config.toml
arch = "fnet"
norm = "layernorm"
hidden_act = "silu"
adaptive_grad_clip = 0.02
Rows from block 3 of a small image classifier, named by matrix and row number. Rows with one number belong to one neuron. Each number is 500 + 40 x the weight over its row's rms, rounded and kept within 0 to 999. All counts start at 0. Numbers have three digits each.
After each neuron's rows are labels from the 100 images, of 14976, where the neuron reaches its highest value: "strongest on" is what is common among them. Only what is clearly more common there than usual is listed. The data: photos of arthropod specimens (BIOSCAN-5M).
# fc1: MLP up (model.blocks.3.mlp.fc1.weight, 640x160), inputs 0-159
# fc2: MLP down (model.blocks.3.mlp.fc2.weight, 160x640, transposed), outputs 0-159

fc1.357:498469479490469565550501511572507538483583445424545494519571502553498533425487557555568524476471394513450452513451508432511521527447482525529449500560483447517543525491430537428539527545519487525463535458480504504499528489540532506521495489476492501474509474459488503533469470483501473463471557545488537576469483565474447486524495532560467466542509534555540490509463583478580502498506502520501512488539515491473558460509374449487481525500450549474456542425464556404536517442515551
fc2.357:469446414509565504502459517469449510609511534528507537502498503508526445533467410451538518473551436439537494539451506531506520535545446504503487521453519486472418557450550461531552495503547505447542544516493521593484443415526494564461459558459531521528555520543493491523486488498512542435499493511456593492583457529496552513470542521509502477447453428528547441485493501512516470479511467476425521519462486523490541524559548499462479496443602474556460512499456482480433540472493467
strongest on: order Hymenoptera

fc1.418:421493500481440555480539494548560591545534465505479515437593510529551534444549506536513446490540467461524473486479486518478498500419489504510505496575446433497484498450488524524481511500480512477417502459479566479494536558511493439484488525471564548529533552534490586568473481476527440528450570515474520482536534440470585502506429480570468433515500575419507544494467487499494461489471500499498482504568463517533467477487493464491443450535486482545526588529458441587496496567454504
fc2.418:492509549469515508520492577499470471437426445421480421475531522532466475485523455500555573536480461558528498447522553536534519456585449516546451499442550479493453463522475427444605518494487507488518423491445443527488546455496543512506534498537505508517548483513542494429477440492558544482494541442483521512500535536541545533531496451519512536511441500449560488461448443446541503514456476424589480530500520475493523467480503571484574542566459497506492444473456577515474526551514496
strongest on: order Diptera; family Milichiidae

fc1.533:492444479525492600450508488536484452551423537547505527499595463548511486431508543456470398555455508465529512545477498508450531518513515516591476470483465524519509487491493538526515468471501488472545498414506526481452566453535502466460536573488539465521549478458513420535540459483539541507516510522513510478494442539571492468552476515475506499398498543539474464485545518504478492504548460557459574511546472536462520543464515517520548564516459590456566467419568486547469510438505544
fc2.533:484481477497494431490467473471586509548543540448462467462475488490522498570509519442529553496550490561512481539591517457592476493453482496476567514517522486439533547528466469509549483473514547512422578492483515475544482518522476547571546516522536533511476439576499577522583497546457481548514466470487529492487573446497526515495495556476567506562492526555562571476495495550434550488518635435499517468471454456504506517500501488471470523471458511435490485572509520463584518509485486
strongest on: order Diptera

fc1.65:469500496427569504544505548518605493522534508521498517598464470515410481468483532477495475519477422470432582464456556408480466563564527461493531539527534499568474514499462473493480513497410437451536432487478494520484450447468561478543547519468540476466495455472475467474533478515521560572564535515511483477517474521452565551546515579423551518537528559497512475481496548494480478521484455481573469462464524445512466527481472506483549491537480456496428512513560526495504429501471539
fc2.65:517511503575458475533566521389356483550435498491514464468507550484483511491470481537497516466520514499455454494546517484552480518516450554455521542428519509475507540483486493486519569496473490544485569504503516467513569425459516543516572521492523608549513491511474529511529475488429560455461439467569408552447497531496527514515465453489472466534506491522451521512455444474554416425509481485490487476426505509459559506519459449571494495498534494514535431509497462515560519564497486
strongest on: order Diptera

fc1.53:517488546529515499505513508573481470450450516540553496501464486542538501509487600415567533553493547451436506485458480475486502484571483477555549492511600480488479476426457531525483477539405571499467509537501539500501445590513482514434541506584532477481531506538492480570495547434500440488479453545472485534515478513517482493478550438529525423505465492531495494519557481464485561505447498475486473553434385523450518516457565462434491511468513478507555414501459524459520521467455463
fc2.53:502502518499437481369451526519497482477565479540459503530462537477486535518526427595528542542495503503459506582474502595493482521486507567387508428507480509537540506506500512481515559472563569475519544484513447506454539492549514532569495441440502502567542520481518518436454433482446537517554539502507550426483499447476537510532464524403504513481506504523530511478493497512541520488536465469475456488624516477488513476512472540577477532521443462511429481518484467502522467544563529
strongest on: order Coleoptera

fc1.256:526543536495486437518500477496487459486486455524505478563527503528472430486460551484446445474549453475386489550506469497418490568404514450488476511524431496541487525544554485465540423520451510478585598473558526508518486469512504459523531526509478577511551478482477548473490485467473540468425460538452507468490560510442482497491557539439509512484553426503512543515509485496493469493523464542542483437559516464458475470446433509492513509599480502523536472486496469516510368570498511
fc2.256:515479528522578528520501554481516434493457563533518501463528541496514529512504415454479487496497465471593538457513444483534453459636487522466505475467534448463503499509508474514448479477497495543574483466499481513468492399530481499529534528489533556498437532526436550490557457494508499478514496415467466532547440543519490482536510391507452514565419487475475514523488539550543474538522528474501464483401513540458522518443505485466434467511535486571554467474508471401532552522478432
strongest on: order Coleoptera

fc1.89:454538477483450536456498488548543599530498457557510517443453511547502517529555494489502484483417480509443529529491472502501464526512463489399457524462502496485446406525512443535478501572520503486449470493517551495483520508453524473494548531515593504561524529475486445500542597476553445464471503499528532460479515447549514559504497532458495443376487496480510512519531460527469478503456487469424505510470421533500564466626442498453518463482510488507549463458517536426553461552486495
fc2.89:548463516470451560532512455573520464505519532468503502449566490471538537455470534531478537430568555476536475520506443504497478478527396531429452481454538512449514557481560449464577459541472530518504497534511474499514539490532529530481577471506431567542606552499539552510473483425479539510542470496474520496451467450595498518503458463530462531559507516490549470489504469482525464497594495505503515491494564500493539494408539585515438497497443516476473436537566458517455542473509530
strongest on: order Coleoptera

fc1.604:468523547530523446521483569534567507513548492477477521481487513428485535484525463570500497477466436541551512484490468556508569480545468544471414490457502505466467420595543427430505445562480453516473515523510529507486474493549539456601474508494530501567492501488501495492484535518437457409528472525555468478478548537550442478521509502449555473414474446460497469468523480471509509498509465536462489578516419491504584459466510426430546507449445448475548499500513534500508577511510549
fc2.604:575442520429456490455552440568522495481498541483481494448559501595520462539529510456528496482528499479487447538420548519511528542522506434472485501469451457468539488522520469534502480495476473458478505473486481508436537459496522538503523507514494554576519541473549491400516434466484598484485414489534405489480465452515503492512478506498456504496452502481510499519582462477472513537431475522567520549459472489494521429522532613485521486602576591495521506503567462497475521442522516
strongest on: order Coleoptera

fc1.421:563450584544478498422525542498392502504486510490473519552460521464490562529488436494484520495496480483521553449489528452485480572489569504382523441500477430476465488526550456445509540489477486484523474499467500559570504479456508488556413530455538480564519477518435525520554562434499486529430446435524546544466515558444440490563510535461466524470556455539456560464567502469540487488487484561481529512537453457483562505527515503480536484526532465545523524441544532458447482501498522
fc2.421:515573469501542483484496552577505525471445505535437518479542422462459488491480496460525539447539435509440463450531473496504479455522427502496540528477538544472441521465445519457495497475478509525444523469486515457484520496391459489496462495550484516522446584521452496515441492548528590457534468525453531507485447493487540518443593494540526467597428481496477505568503472485458509523503506446456444451455586501574559508463492494544497469454483491408497509487468460471504552474550412
strongest on: order Coleoptera

fc1.305:542471501483494457490478365537522425528519504416542430458507461529516398505492522523505542465448503514556448486492576536483538402544504564499538490559449517471495558583517533488472508486511530482492556476519498497516475419456567527488529508508500579525473460496394505496518533525543486515470473437489516497463470490611475494495495542523504493466460549472473448527517558507472528503531463460518547523503485501568521499496527457490490509510546474623452535511537487548550511547498424
fc2.305:511487492456454516532507454507524573439511458489497474497545530512430493508587524459479427483504525448494523446450427501503566504535548486592489479468546457551561455451545481454517519489581498557453502454484446526443498545569446552502496514505480493458539525538434507482533475476504459561527469583511502473485565488417502584503463495458477554479524435552436469541478475515487587438483409556475469506536476550524558523482487514488542522519438476507560533455459523464511537444486513
strongest on: order Coleoptera

fc1.333:440455562525533499528539517564442477480520555404469480542445555490504513495498479510524523533496452521501461520470434446469487552521466510523502511501400469564522492551494464523493536472502503514485520437494545536532416495457502455496454533477559457517535500510483577498473516501464547502542520459480518505476466543495437469541488442514512512525454476505523502472517533487585547528517486403601506392464507438492476507507464503596402488472596459490506481409506555447488557450491518
fc2.333:472448454433533536505557521468516497463465424533541593511503514509455448466432626468440540488516595496509502498480516562535473524506507543557505564475518474471489509553512498486521471532517464523502478526619488528520526480484471485444558510587520516512532436488476466443492448476514523473437444530536436508484545541519500507439457511454492399503556482514485473473489486573489472554477518546452485482451491485519537542498533500479561474509498475503446522503429423556479438564544558
strongest on: order Hymenoptera

fc1.317:465489462490470492494520512508488434467521447559490494523458505521508496505533532492522569528467516490536429545469486465459524493480530493493445495417411503491498585481485522454523467503436508437457515573516473500512468542450504530563507527490492580413503523492550483438468548411514508537483528472519484548495515538478467501555476555557527552438492461479639463472491566552456584476481462532490511494433441410555579464440501501497468547467509522470504495497463458543546562526442524
fc2.317:483501513516489467472555510504474493539410608443495504524468504462478564490475503448463500488537468459335443538489540504486458539487402478514481511550447504453509484498550452544460591517551450479512456518521483507455433470575501556476496483489561530587518491494495529505535512484443411525490519498530461556512455446522455470477479487575489513532448545505470508551495515472470482492506504503459464510524477485427487482524491543526515410539462478525600529505471510578529543495528545
strongest on: order Hymenoptera

fc1.503:525438447562499594478510520518518423549457529580467469464511470505452489454525564493488490511474504459452473497478524401481457504513500518589515498508419482499457490500491569470511493547497455420460511482495560485459559508469505430503541459546515450482503513435491475531519490490536468533627468481509472478521451481536474559522522576434467508455514504504486491532543476487524531503562515516475521505501421444497528532487564491538489537465512523427520500451562498512389495476581601
fc2.503:452465516446428504483510427482590449520485464437499458530489534520485499483435483414497555531497488528514464518572501505535504489442423490424531526506525513452504471533437473508491452472521529588473547494472503475470523528477527504509483481449564482529541486520573524483585496455483500578480493545428518464448512518501440557470455484434481521567555496501516526490535512600512538472506501449529546472542472495439563480486431460456475552495472485463472551535434441572585475493482433
strongest on: order Diptera

fc1.124:413533446509528526522524501572562490558512429506471497454489519452443560516486463516501555442500413496620500509493453475499532395484475541498435515555530457463538442538492480463530508544509513523538511494516502436470513539461545491515483449579465503466440556580521471459420536481495486494541403509586435533504553474537510484510434535458591483587449492477450484500556483503551463536517531449513510480472485493505578487451512514501518531515512488496460521480510488555489516470487469
fc2.124:529536497514510510458505475449454508456532502539485487469515449449460456462526540575492463527559532535500427490494488478448470482501555452503506472424490555490502526622572544464382538509466502520485454443499483511518496453513480504521503553523480542547571462479599434519487544539539492504487427526468505529438549483478484385449535525606510505430511488479469480557548519485478426528495472481512513520580538522437485415458503521515496460520535489549472544533471528515535483492543461
strongest on: order Diptera

fc1.580:552440525539472546458513502548527408520430556534451484469557497559486487442505560447487403530397527442502534515476505504476529560496524471571471481506431530477561443486476544501450487489470443473521516439527557488495547485564460460451490543496470524565518483448522432514537477486550498484509543513504535531505464548557501452527456487512499514439550498544500497489527496537521443502538459556468595502593496497514531505440508494551488566508458574473525498486561454519439526438511568
fc2.580:465501455526512465483411475497540504524494533438435447484495458435506492530539460451524578517576502563506497521624509418594487471447458484468546495479510428443510523543452443473534454477519541535414544467478521522528482487459474513579567513458511501494451417554551534511549466504432540515504442477498497510516547455506484463551542525460518491555502535553550556458499469485438504492490576468476505461459447435472473450456515526460493509514449519491498463539512537471566465529485473
strongest on: order Diptera

fc1.69:445500537518421478499504523483519511509584390535446459494498509489504574488511494522504476501464504520491554465496558466454443513480474456503522525493503533497477418584555494521533463545595563486517451444569462550462533448537452460515524520459551492495498496512515459484460474495539471460547539505499489526584525520452453470502452508432525519513523464510473505484407527541544555476510540533521499488460529515586487564505472482557471531491402534515563548475578482480487393582506454
fc2.69:545537525486478448506526509478466453471513520461454520461512459499520469465477547624446554487513417427505484533539444512479548541563496461471531495462466476474494534482467472536465476431412451539490480528397568460493502457483539488539472502508499500552590462514509465408599519518498532475490526476515552425461520391428463532457513542541534488495533440489500571493572452503490519498511463533491511451527501479530442568467502460572489454501517491492445455485474529503512496556493533
strongest on: order Coleoptera

fc1.542:600507445530424501489456388504573442531448503489509524476540463581515484535497462475499525553529616515473547477483455503457515441525488516502466468549521444517497583481429453566452479479492508511422566473455459429499505526529533531495446525462564524504429540489462521498585495475494515568544548518483466517441488457473553511502453502462545585508481542459493493491471482510470487459467578461456502495486491437468475510555448500503530523461514537425492495533508572464507492543501507
fc2.542:588478458496473535563495485506492476425502470514528511431614467423435516468547565430521520460535483582582527490544548520446504565506524472504420510490539523524502457462545570543485465464523560480481519542479494438498524444487531436512552505507581535544493532473552515549493552497509481516468503465490531517557475472559506513558529460452478533497479555516512588473537504511602503468540445494539447514492564465450475489552485525481549498473487484465549475446587444494514524512489501
strongest on: order Hymenoptera

fc1.613:516501587532555501544488575487510535438536369538537508554417591518522494455479491522540459465513453553451534473473543494481462484539434461549417534475520439515549519565503532491596494440473512506531438531530464518471462526511534506467582539486533500480549561525525506530489457467514542531469586502475522495481559478458412499489466516491507507563490509526480517516540453473432501535480510457513503498499435456542536533552524521524538528479563504493434506513435502495403479489454524
fc2.613:465510459463481527564412489534544457563525485508434516588492517510536453503457477513464494548480544442531466492454489529547497542463576489520593559530479481511442527524484503533400533480518504441508496504506514533464577481472463542571393507481506442448471495502475428403465535580521532448488433547407530562479465520498484528417556509501485507443481493452477527494523522515514536546532511505537515448536543539467496528476478479509495514447391486529545523536494497504513533471529525
strongest on: order Hymenoptera; family Trichogrammatidae