config = dict(
    dropout=0.1,
    patch_size=[4, 4],
    width=160,
    shampoo_beta=0.95,
    warmup_steps=2000,
)
Rows from block 2 of a small image classifier, named by matrix and row number. Rows with one number belong to one neuron. Each number is 128 + 24 x the weight over its row's rms, rounded and kept within 0 to 255. All counts start at 0.
After each neuron's rows are labels from the 100 images, of 14976, where the neuron reaches its highest value: "responds to" is what is common among them. Only what is clearly more common there than usual is listed. The data: photos of arthropod specimens (BIOSCAN-5M). In brackets: how many of the 100.
# fc1: MLP up (model.blocks.2.mlp.fc1.weight, 640x160), inputs 108-159
# fc2: MLP down (model.blocks.2.mlp.fc2.weight, 160x640, transposed), outputs 108-159

fc1.239 [149 106 165 146 108  88 130 126 129 113 102 157 139 146 147 126 152 177 143 142 129 107 134 139 158 130  86 156 120  95 127 131  98 160 121 134 105  97 155 140 139 131 114 106 132 113  93 181 120 117 124 116]
fc2.239 [130 171 143 125 153 141 141 144 127 151 127 155 123 123 100 104 110  91 138  99 129 165 127 170 128 121 117 122 115 155 104 136 153 106 129 134 130 130  89 113 141 163 121 131 139 108 116 118 168 110 131 131]
responds to: order Lepidoptera (34)

fc1.312 [149 115 114  91 120 136 112  88 131 105 128  97 122 172  91 107 158 141 125 113 127 156 112  99 152 140  98 153 133 135 171 108 149 115 130  99 158 120 123 136 129 120 116  94 112 164  95 112 110  97 114 120]
fc2.312 [131 160 154 161 165 132 147 119 128 158  99 118 134 117 115 139 106 148 157 157 120 118 136 146  93 119 175 128 136 138 103 169 116 138 161 125 124 147 154 155 169 115 138 144 168 121 163 129 133 158 129 101]
responds to: order Hemiptera (54)

fc1.133 [117 104 143  95 133 137 126 146 121 140 124 121 110 117 113 158 112 154 132 124 117  82 165 158 137 144 144 130 126 126 167 107 139 154 122  97 159 127 154 152 100  91  90 112 171  88 121 124 136 151 150  84]
fc2.133 [168 103 140 130 138 117 120 126 120  98 143  75 190 161 102 129 118 151 154 103 135 136 103 128 122 136 102 150 109 170 118 127 101 103 128 150 114  90  86 110 127 161 143 118 129  92 110 147  69 127 110 157]
responds to: order Diptera (68)

fc1.40 [119 111 111 164 135 169  94 131 117 105 131 121 125 128  96 140  94 130 139 111 137  82 128 136 149 112 111 148  98 141  99 113 151 102  89 143 107 135 145 119  96 142  94 124 128 158 116 168 100  89 121 154]
fc2.40 [135 162 177 122  98 132 131 148  90 117  87 137 114 139  85 126 138  78 139 121  97 145 150 103  93 102 116 136 153  90 179 128 153 133 143 183 121 159 132  86 119 114 151 134 145 141 135 119 124 145 148 137]
responds to: order Coleoptera (54)

fc1.536 [129 141 146 129 119  98 141 134 121 172 119 181 123 105 150 174 177 116 122 164 119 142 143 147 116 120 183 113 113 138 158  89 139 144 159 124 134 147 127  81 153 171 120 161 118 103  94 166 125 166 123 118]
fc2.536 [117 118 129 136 147 121 159 151 155 115 113 110 151 107 135 110 138 132 135 125 132 126  65 174 179  99 123 155  98 140 154 132 127 175 140 146 127 137 177  93 140 138 107 143 118 135 113 165 127 115 143 120]
responds to: order Diptera (68)

fc1.445 [126 111 156 117 104 141 149 126 147 118 132 124 100 177 136 122 145 142 117 108 116 108 150 108 102 166 151 124  97 107 137 123 138 101 156 118 138 125 143 134 171 145 100 132  87 140 119  93 132 115  94 121]
fc2.445 [135 116 137 105 116 145 138 135 159 132 116 122  94 158 104 138  74  90 160 134  72 129 123 131  94 142 102 170 162 138 111 126 119 109 159 135 126 119 125  83 172  71 147 147 154 100 107 165 142 127 147 120]
responds to: order Hemiptera (30)

fc1.468 [121 128  95 113 163 138  84 114  99  91 191 102 171 108 126 137 122 128 132 152 119 106 128 125  91 103 133 111 146 126 125 142 152 125 124 142 136  98 134 125 156 176 141 133 128  87 129 132 109 134 130 107]
fc2.468 [107  88 107 110 107 124 137 124 125 159 141 134 141 149 135 111 131 124 103 127 162 149 118 129 135 135 177 156 115 127 149 103 141 171 134 133 103 171 134 143  78 119 127 157 168 124 106 110 164 135 142 119]
responds to: order Coleoptera (60)

fc1.477 [141 114  99 134 133 158 102 129 130 122 157 151 128 109 133  85 159 165 107 127 153 120 113 115 173 124 137 104 162 121  98  91 153  68 130 108 131 146 126 118 108 106 101 120 161 101 110 166 103 109 145 108]
fc2.477 [ 93  69 102 151  88 100 194 118 123 129 133 122 122 130  92 112 110  77 118 148 136 140 146 114 113 122 143 129 145 135  50 122 171 162 111  82 139 158 131 156 121 124 131 130 129 143 145 105 144 161 126  93]
responds to: class Collembola (25)

fc1.501 [109 145 118 120 181  82 139 108 140 126  95 108 139 117 132 171 127 144  83 115 140 146 154 123 140  98 147  98 126 132 130 111 159 106 134 137 114 115 149 132 200 102 149 153 105 131  63 206 119 104 158 123]
fc2.501 [115 116 135 139  62 103 115 128 134 127 142 128 137 158  95 129 119 120 136 145 132 135 124 108 110 138 151 154 140 127 102 130 126 160 110 142 153 145 127 105  71 132 133 180 175 138 124  96 121 125 111 117]
responds to: order Lepidoptera (29)

fc1.139 [ 75 146  77 117 125 124 131  72 165  81 127 127 120  95 179 153 108 131 120 145 150 151 107 118  81 154 150 103 101  92 125 128 116 179 103 153 181 117 117 123 127 126 179  97 122 130 125 121 150 174 108  75]
fc2.139 [130 101 122 153 113 143 139 123 116 137  93  79 125 132 102 149 154  99 169  87  95 104 107 111 138 116 134 108 125  99 113 111 131 176 180 114  97 110  96 121 158 123  94 173 152 154 152 102 146 158  81  77]
responds to: order Diptera (76)

fc1.607 [123 159 140 111 160 129 103 145 132 117 109 132 133 154 121 139 186 162 160 121 145 106 100 174 107 124 100 127 135 137 132 144 109 139 110 177 111 103 118 185 123 138 120 198 118 115 133 109  92 161 109 135]
fc2.607 [116 143 123 126 138  89 133  99  88 131  96 120 127 130 124 125  75 108  74 122  72 145 155 142 141 177 113 161 182 123 113 128 128 143 152 110 126  93 162 108 153 138 127 129 111 119 132 191 133 125 154 161]
responds to: order Diptera (66)

fc1.116 [176 107 117 167 105 102 157 139 127 141 119 159 131  74 112 137 122 129 105 141 166 149 141 169 118 163 131 117 120 125 141 121 163 109 133 152 140 161  90 110 117 103  99 138 127 153 122 123  85 140  88 145]
fc2.116 [113 124 116 124 128 156 131 121 131 132 154 108  92 146 115 113 181 154 150 159  97  88 162  61 124 108  93 136 153 127 129 126  77 130 143  78 146 154 177 123 100 136 123 156 151 132 138 179 139 105 183 158]
responds to: order Coleoptera (46)

fc1.617 [135  85 144 109 106 135 156 103 105 119 135  98 143 162 137 101 135 132 138 126 129 129 178 121 140 124  96 117 127 163 143 131 170 184 105 170 134 143  99 134 151 121 145 139 157 125 119 109 113 186 141 188]
fc2.617 [159 154 114 110 146 121 119 128 110 166 116 148 127 145 137 141 117 123 115  90  83 129  88 148 135 171 111 151 132 102 108 136 105 118 162 121 177 131 110  76 126 124 124 112  99 135 121 174 130  94 134 104]
responds to: order Hemiptera (29)

fc1.581 [123 144 142 116 160 135 135 125 165 136 120 135 133 115 169 140 137  77 171 169 129 135 134 123 157 125 102 132 141  82 154 114 140 111 131 111 133 137 120  94 120 146 108 109 168 119 127  98 114 127  98 103]
fc2.581 [162 143 170 140 160 149  94 150 127 147 127 144  87 135 155 141  95 158 156 116  89 115 135 152 154 112  72 161  83 147  91 141 146  82 109  99 119  97 150 131 112 176 119 152 132 195 170 131 128 129 156 100]
responds to: order Coleoptera (92); family Coccinellidae (62)

fc1.533 [158 131 125 157  92 124 106 107 133 131 120 104 164 178  84  86 131 172 156 116 135 131 134 127 151 146 113 121 164 160 120 145 134 105 109 151 139 135  85 112 122 126 104 130 153 104 162 117 132 108 150 135]
fc2.533 [130 154 164  81 146 143 150 133 134 125 102 145 140 132 150 143 173 118 128 140  99 147 121 111  87 108 149 112 127 106 174 124 130 154 129 105 126 133 140 149 118 133 179 120  55 159  95 122 156 173  78 147]
responds to: order Coleoptera (89); family Throscidae (71)

fc1.384 [122 152  95 152 166 131 120 126 114 151 145 139 110  91 132 104 118 117 152 143 148 101 153 119 128 137  99 176 120 181 141  90 145 200 124 123  88 109 137 153 100 135 135 150 151  91 103 136 138 141  96 168]
fc2.384 [126 143 125 162 110 159 171 109 101 115 111 147 140 132 136 118 108 148 169  91 115 122 111 148 109 175 109 110 168 134 146 160 172  67 118 164 122 120 162 141 159  97 117  95  97 113 145 103  79  97 141 133]
responds to: order Diptera (61)

fc1.436 [161 134 113  72 117 116 165 104 153 154 151  95 161  80 139 111 132  99  90 176 127 111 106 123 141 136 156 116 142 127 157 128 149 143 132 102 114  97 115 111 141 116 183 117  90 163 129 142 171 139  96 144]
fc2.436 [111 156 169 143 161 117 128 134 129 125 117 157 118 130 107 171 123 144 149  95 119 109  93 105 142 125 136 132  71 134 111 134 115 137 145 144 168 131 129  99 180 157 174 129  89 156 149 131 123 141 138 125]
responds to: class Collembola (29)

fc1.196 [101 103 134 131  95 119 166 156 143 140 123 108 112 148 131 120 190  98 122 128 127 128 109 159 124 133 108 125 123 130 146 138 112  90 178 127 114 105 127 120 102 116 160 174 143 127 167  91 113 119 114 136]
fc2.196 [114 131 109 136 140 118 137 111 100 124 142  95 153 135 123  92 100 130 151 142 115 129  97 121 139 143 125 166 154 109  98 136 118 141 120 111 100 162 100  82 112  89 149 122 152 127 118 121 142 106 163 125]
responds to: order Hymenoptera (56)

fc1.250 [133  72 105 124 103  95 173 157 149 154 147 146 133 134 114 138 152 118 128 155 129 124 156 119 137 136 137 156 145 113 113  94 144 123 125 125  84 166 140 128 104 116  69 156 123  84 101 133  92 128  97 136]
fc2.250 [113 145 163 149 171 146 110 136  79 131 125  99  98 133  68 123 113 150  83 119 118 157  95 101 110 118 111 126 137 112 125 170 108 119 125 152  86 120 149 136 127 155 188 145 148 178 197 104 187 124 129 150]
responds to: order Lepidoptera (26)

fc1.376 [154 119 139 124 143 148 141 126 161 118 141  69 163 130 132 168 174 175  88 136 139 134 124 105 127 104  99 117 143 130 144 130 132 167 153 140 126 157 142 179 125 115 108 157  76 125 129 113 143 155 123 129]
fc2.376 [101 164 147 154  81 118 137  97  99 177 134 168 136 100 126 142 116 162 114 146  86 143 133 154 138 117 142 118 154 116 105 113 121 104 145  68 143 123 124  99 128 149 128 132 106 133 135 136 108 121 121 150]
responds to: order Hemiptera (37)

fc1.336 [ 92 115 122 131 131 108 137 167 116 120 170 139 139 137 106 147 164 136 110 113 139 103 151 133 124 110 132  74 130 103 154 129 157 132 111 124  84 151 134  84 153 149 160 182 148 153 161 160 119 161 111 182]
fc2.336 [103 114 140 154 149 115 131 141 144 130  96  74 158 131 148 139 153 136 138 113 148  99  69 142 152 120 110 109 146 155 143 153  78 122 154 121 148 133 153  81 162 129 139 124 149  97 134 126 152  89 105 142]
responds to: order Hymenoptera (48)

fc1.159 [ 99 126 117 104 100  84 119 137 109 111 157  99 109 157 160 108  60 132 129 126 110 116 107 121 128 106 123 129 102 120 136 109 171 133 152  84 144 121 147 132 130 148 165 153 105 158  91  98  83 170 162 130]
fc2.159 [129 125 112  95 184 159 129 152 119 111 132 108  82 116  91 136 176 125 105 157 137 141 138 152  93 103  95  97 149 111 100 139 160 120 119 142 160 147 100  97 189 146 139  94 129  98 129 160 126 112 127 113]
responds to: order Coleoptera (49)

fc1.101 [162 113 114 127 113 136 187  91 129 126  79 112 147 110 147 108  89 114  73 180 140  90 158  87  91 162  91 155 132 130  87 152 110 144  82 118 112 138 152 165 117 106 135 129 120 159 119 101 150 113 133 112]
fc2.101 [ 86 166 162 107 153 137  76 126 121 149 150 120 170 157 133 122 146 107 130 105 163 174 125 132 157 134 117 120 130  94 152 121 101  93 126 131 164 115  71  80 166 150 139 154 131 157 164 149 102 125  91 143]
responds to: order Lepidoptera (54); order Hemiptera (32)

fc1.423 [139  90 146 106 121 131  99  87 126 133 127 127 126 140 100 127 133 175 154 138 148 126 148 161 143 141  95 126 120 190 154 134 187 177 123 164 126 100 106 128  95 148 176 140 184 104 138 128 111 126 141 145]
fc2.423 [113 182 136 105 160 132 134 161 120  95 117 134 107 116 128 119  85 122  84  97 123 142 168 154 122 159 128 159 173 130 111 156 123 109 109 138 147 102 113  98 151 149 142 119 103 118 114 167 120 131 142 166]
responds to: order Diptera (60)

fc1.492 [157 114 107 182 141 180 133 124 149 150 142 137 121 124 186 121  89 105  89  86 136 128 110  96  91 161 132 140 109 116 181 111 162 125 167 158 130 129 146 135  64 131 153 183  55 119 143  76 124 151 136 150]
fc2.492 [119 121 120 121  93 137 133 128 121 142 107 127 114 113 127 133 195 124 155 124 164 139 150 112 160 173 116 131 146 127 143 137 120 150 132 132 106 116 128 126 143 138 145  71 159 163 136 146 146 124 176 115]
responds to: order Coleoptera (71); family Throscidae (34)

fc1.268 [ 95 158  95 166 110 138 121 175 160 113  93 135 114  78 157 173 125 114 116 130 115 126  92 117 116 152 142  99 161  94 107 153 119 154 125  92 106 159 160 141 112 118 109 161 128 116 173 133 146 159 146 109]
fc2.268 [ 96 152 142 105 107  99 142 124 124 113 131 117 154 163 135  81 151 118 146 122 143 105 131 157 137 126 146 142 112 180 159 117 131 124 158 127 130 144  84 142 129 136  93  81 145 153  96 119 159 144 138 108]
responds to: order Hemiptera (46); family Cicadellidae (28)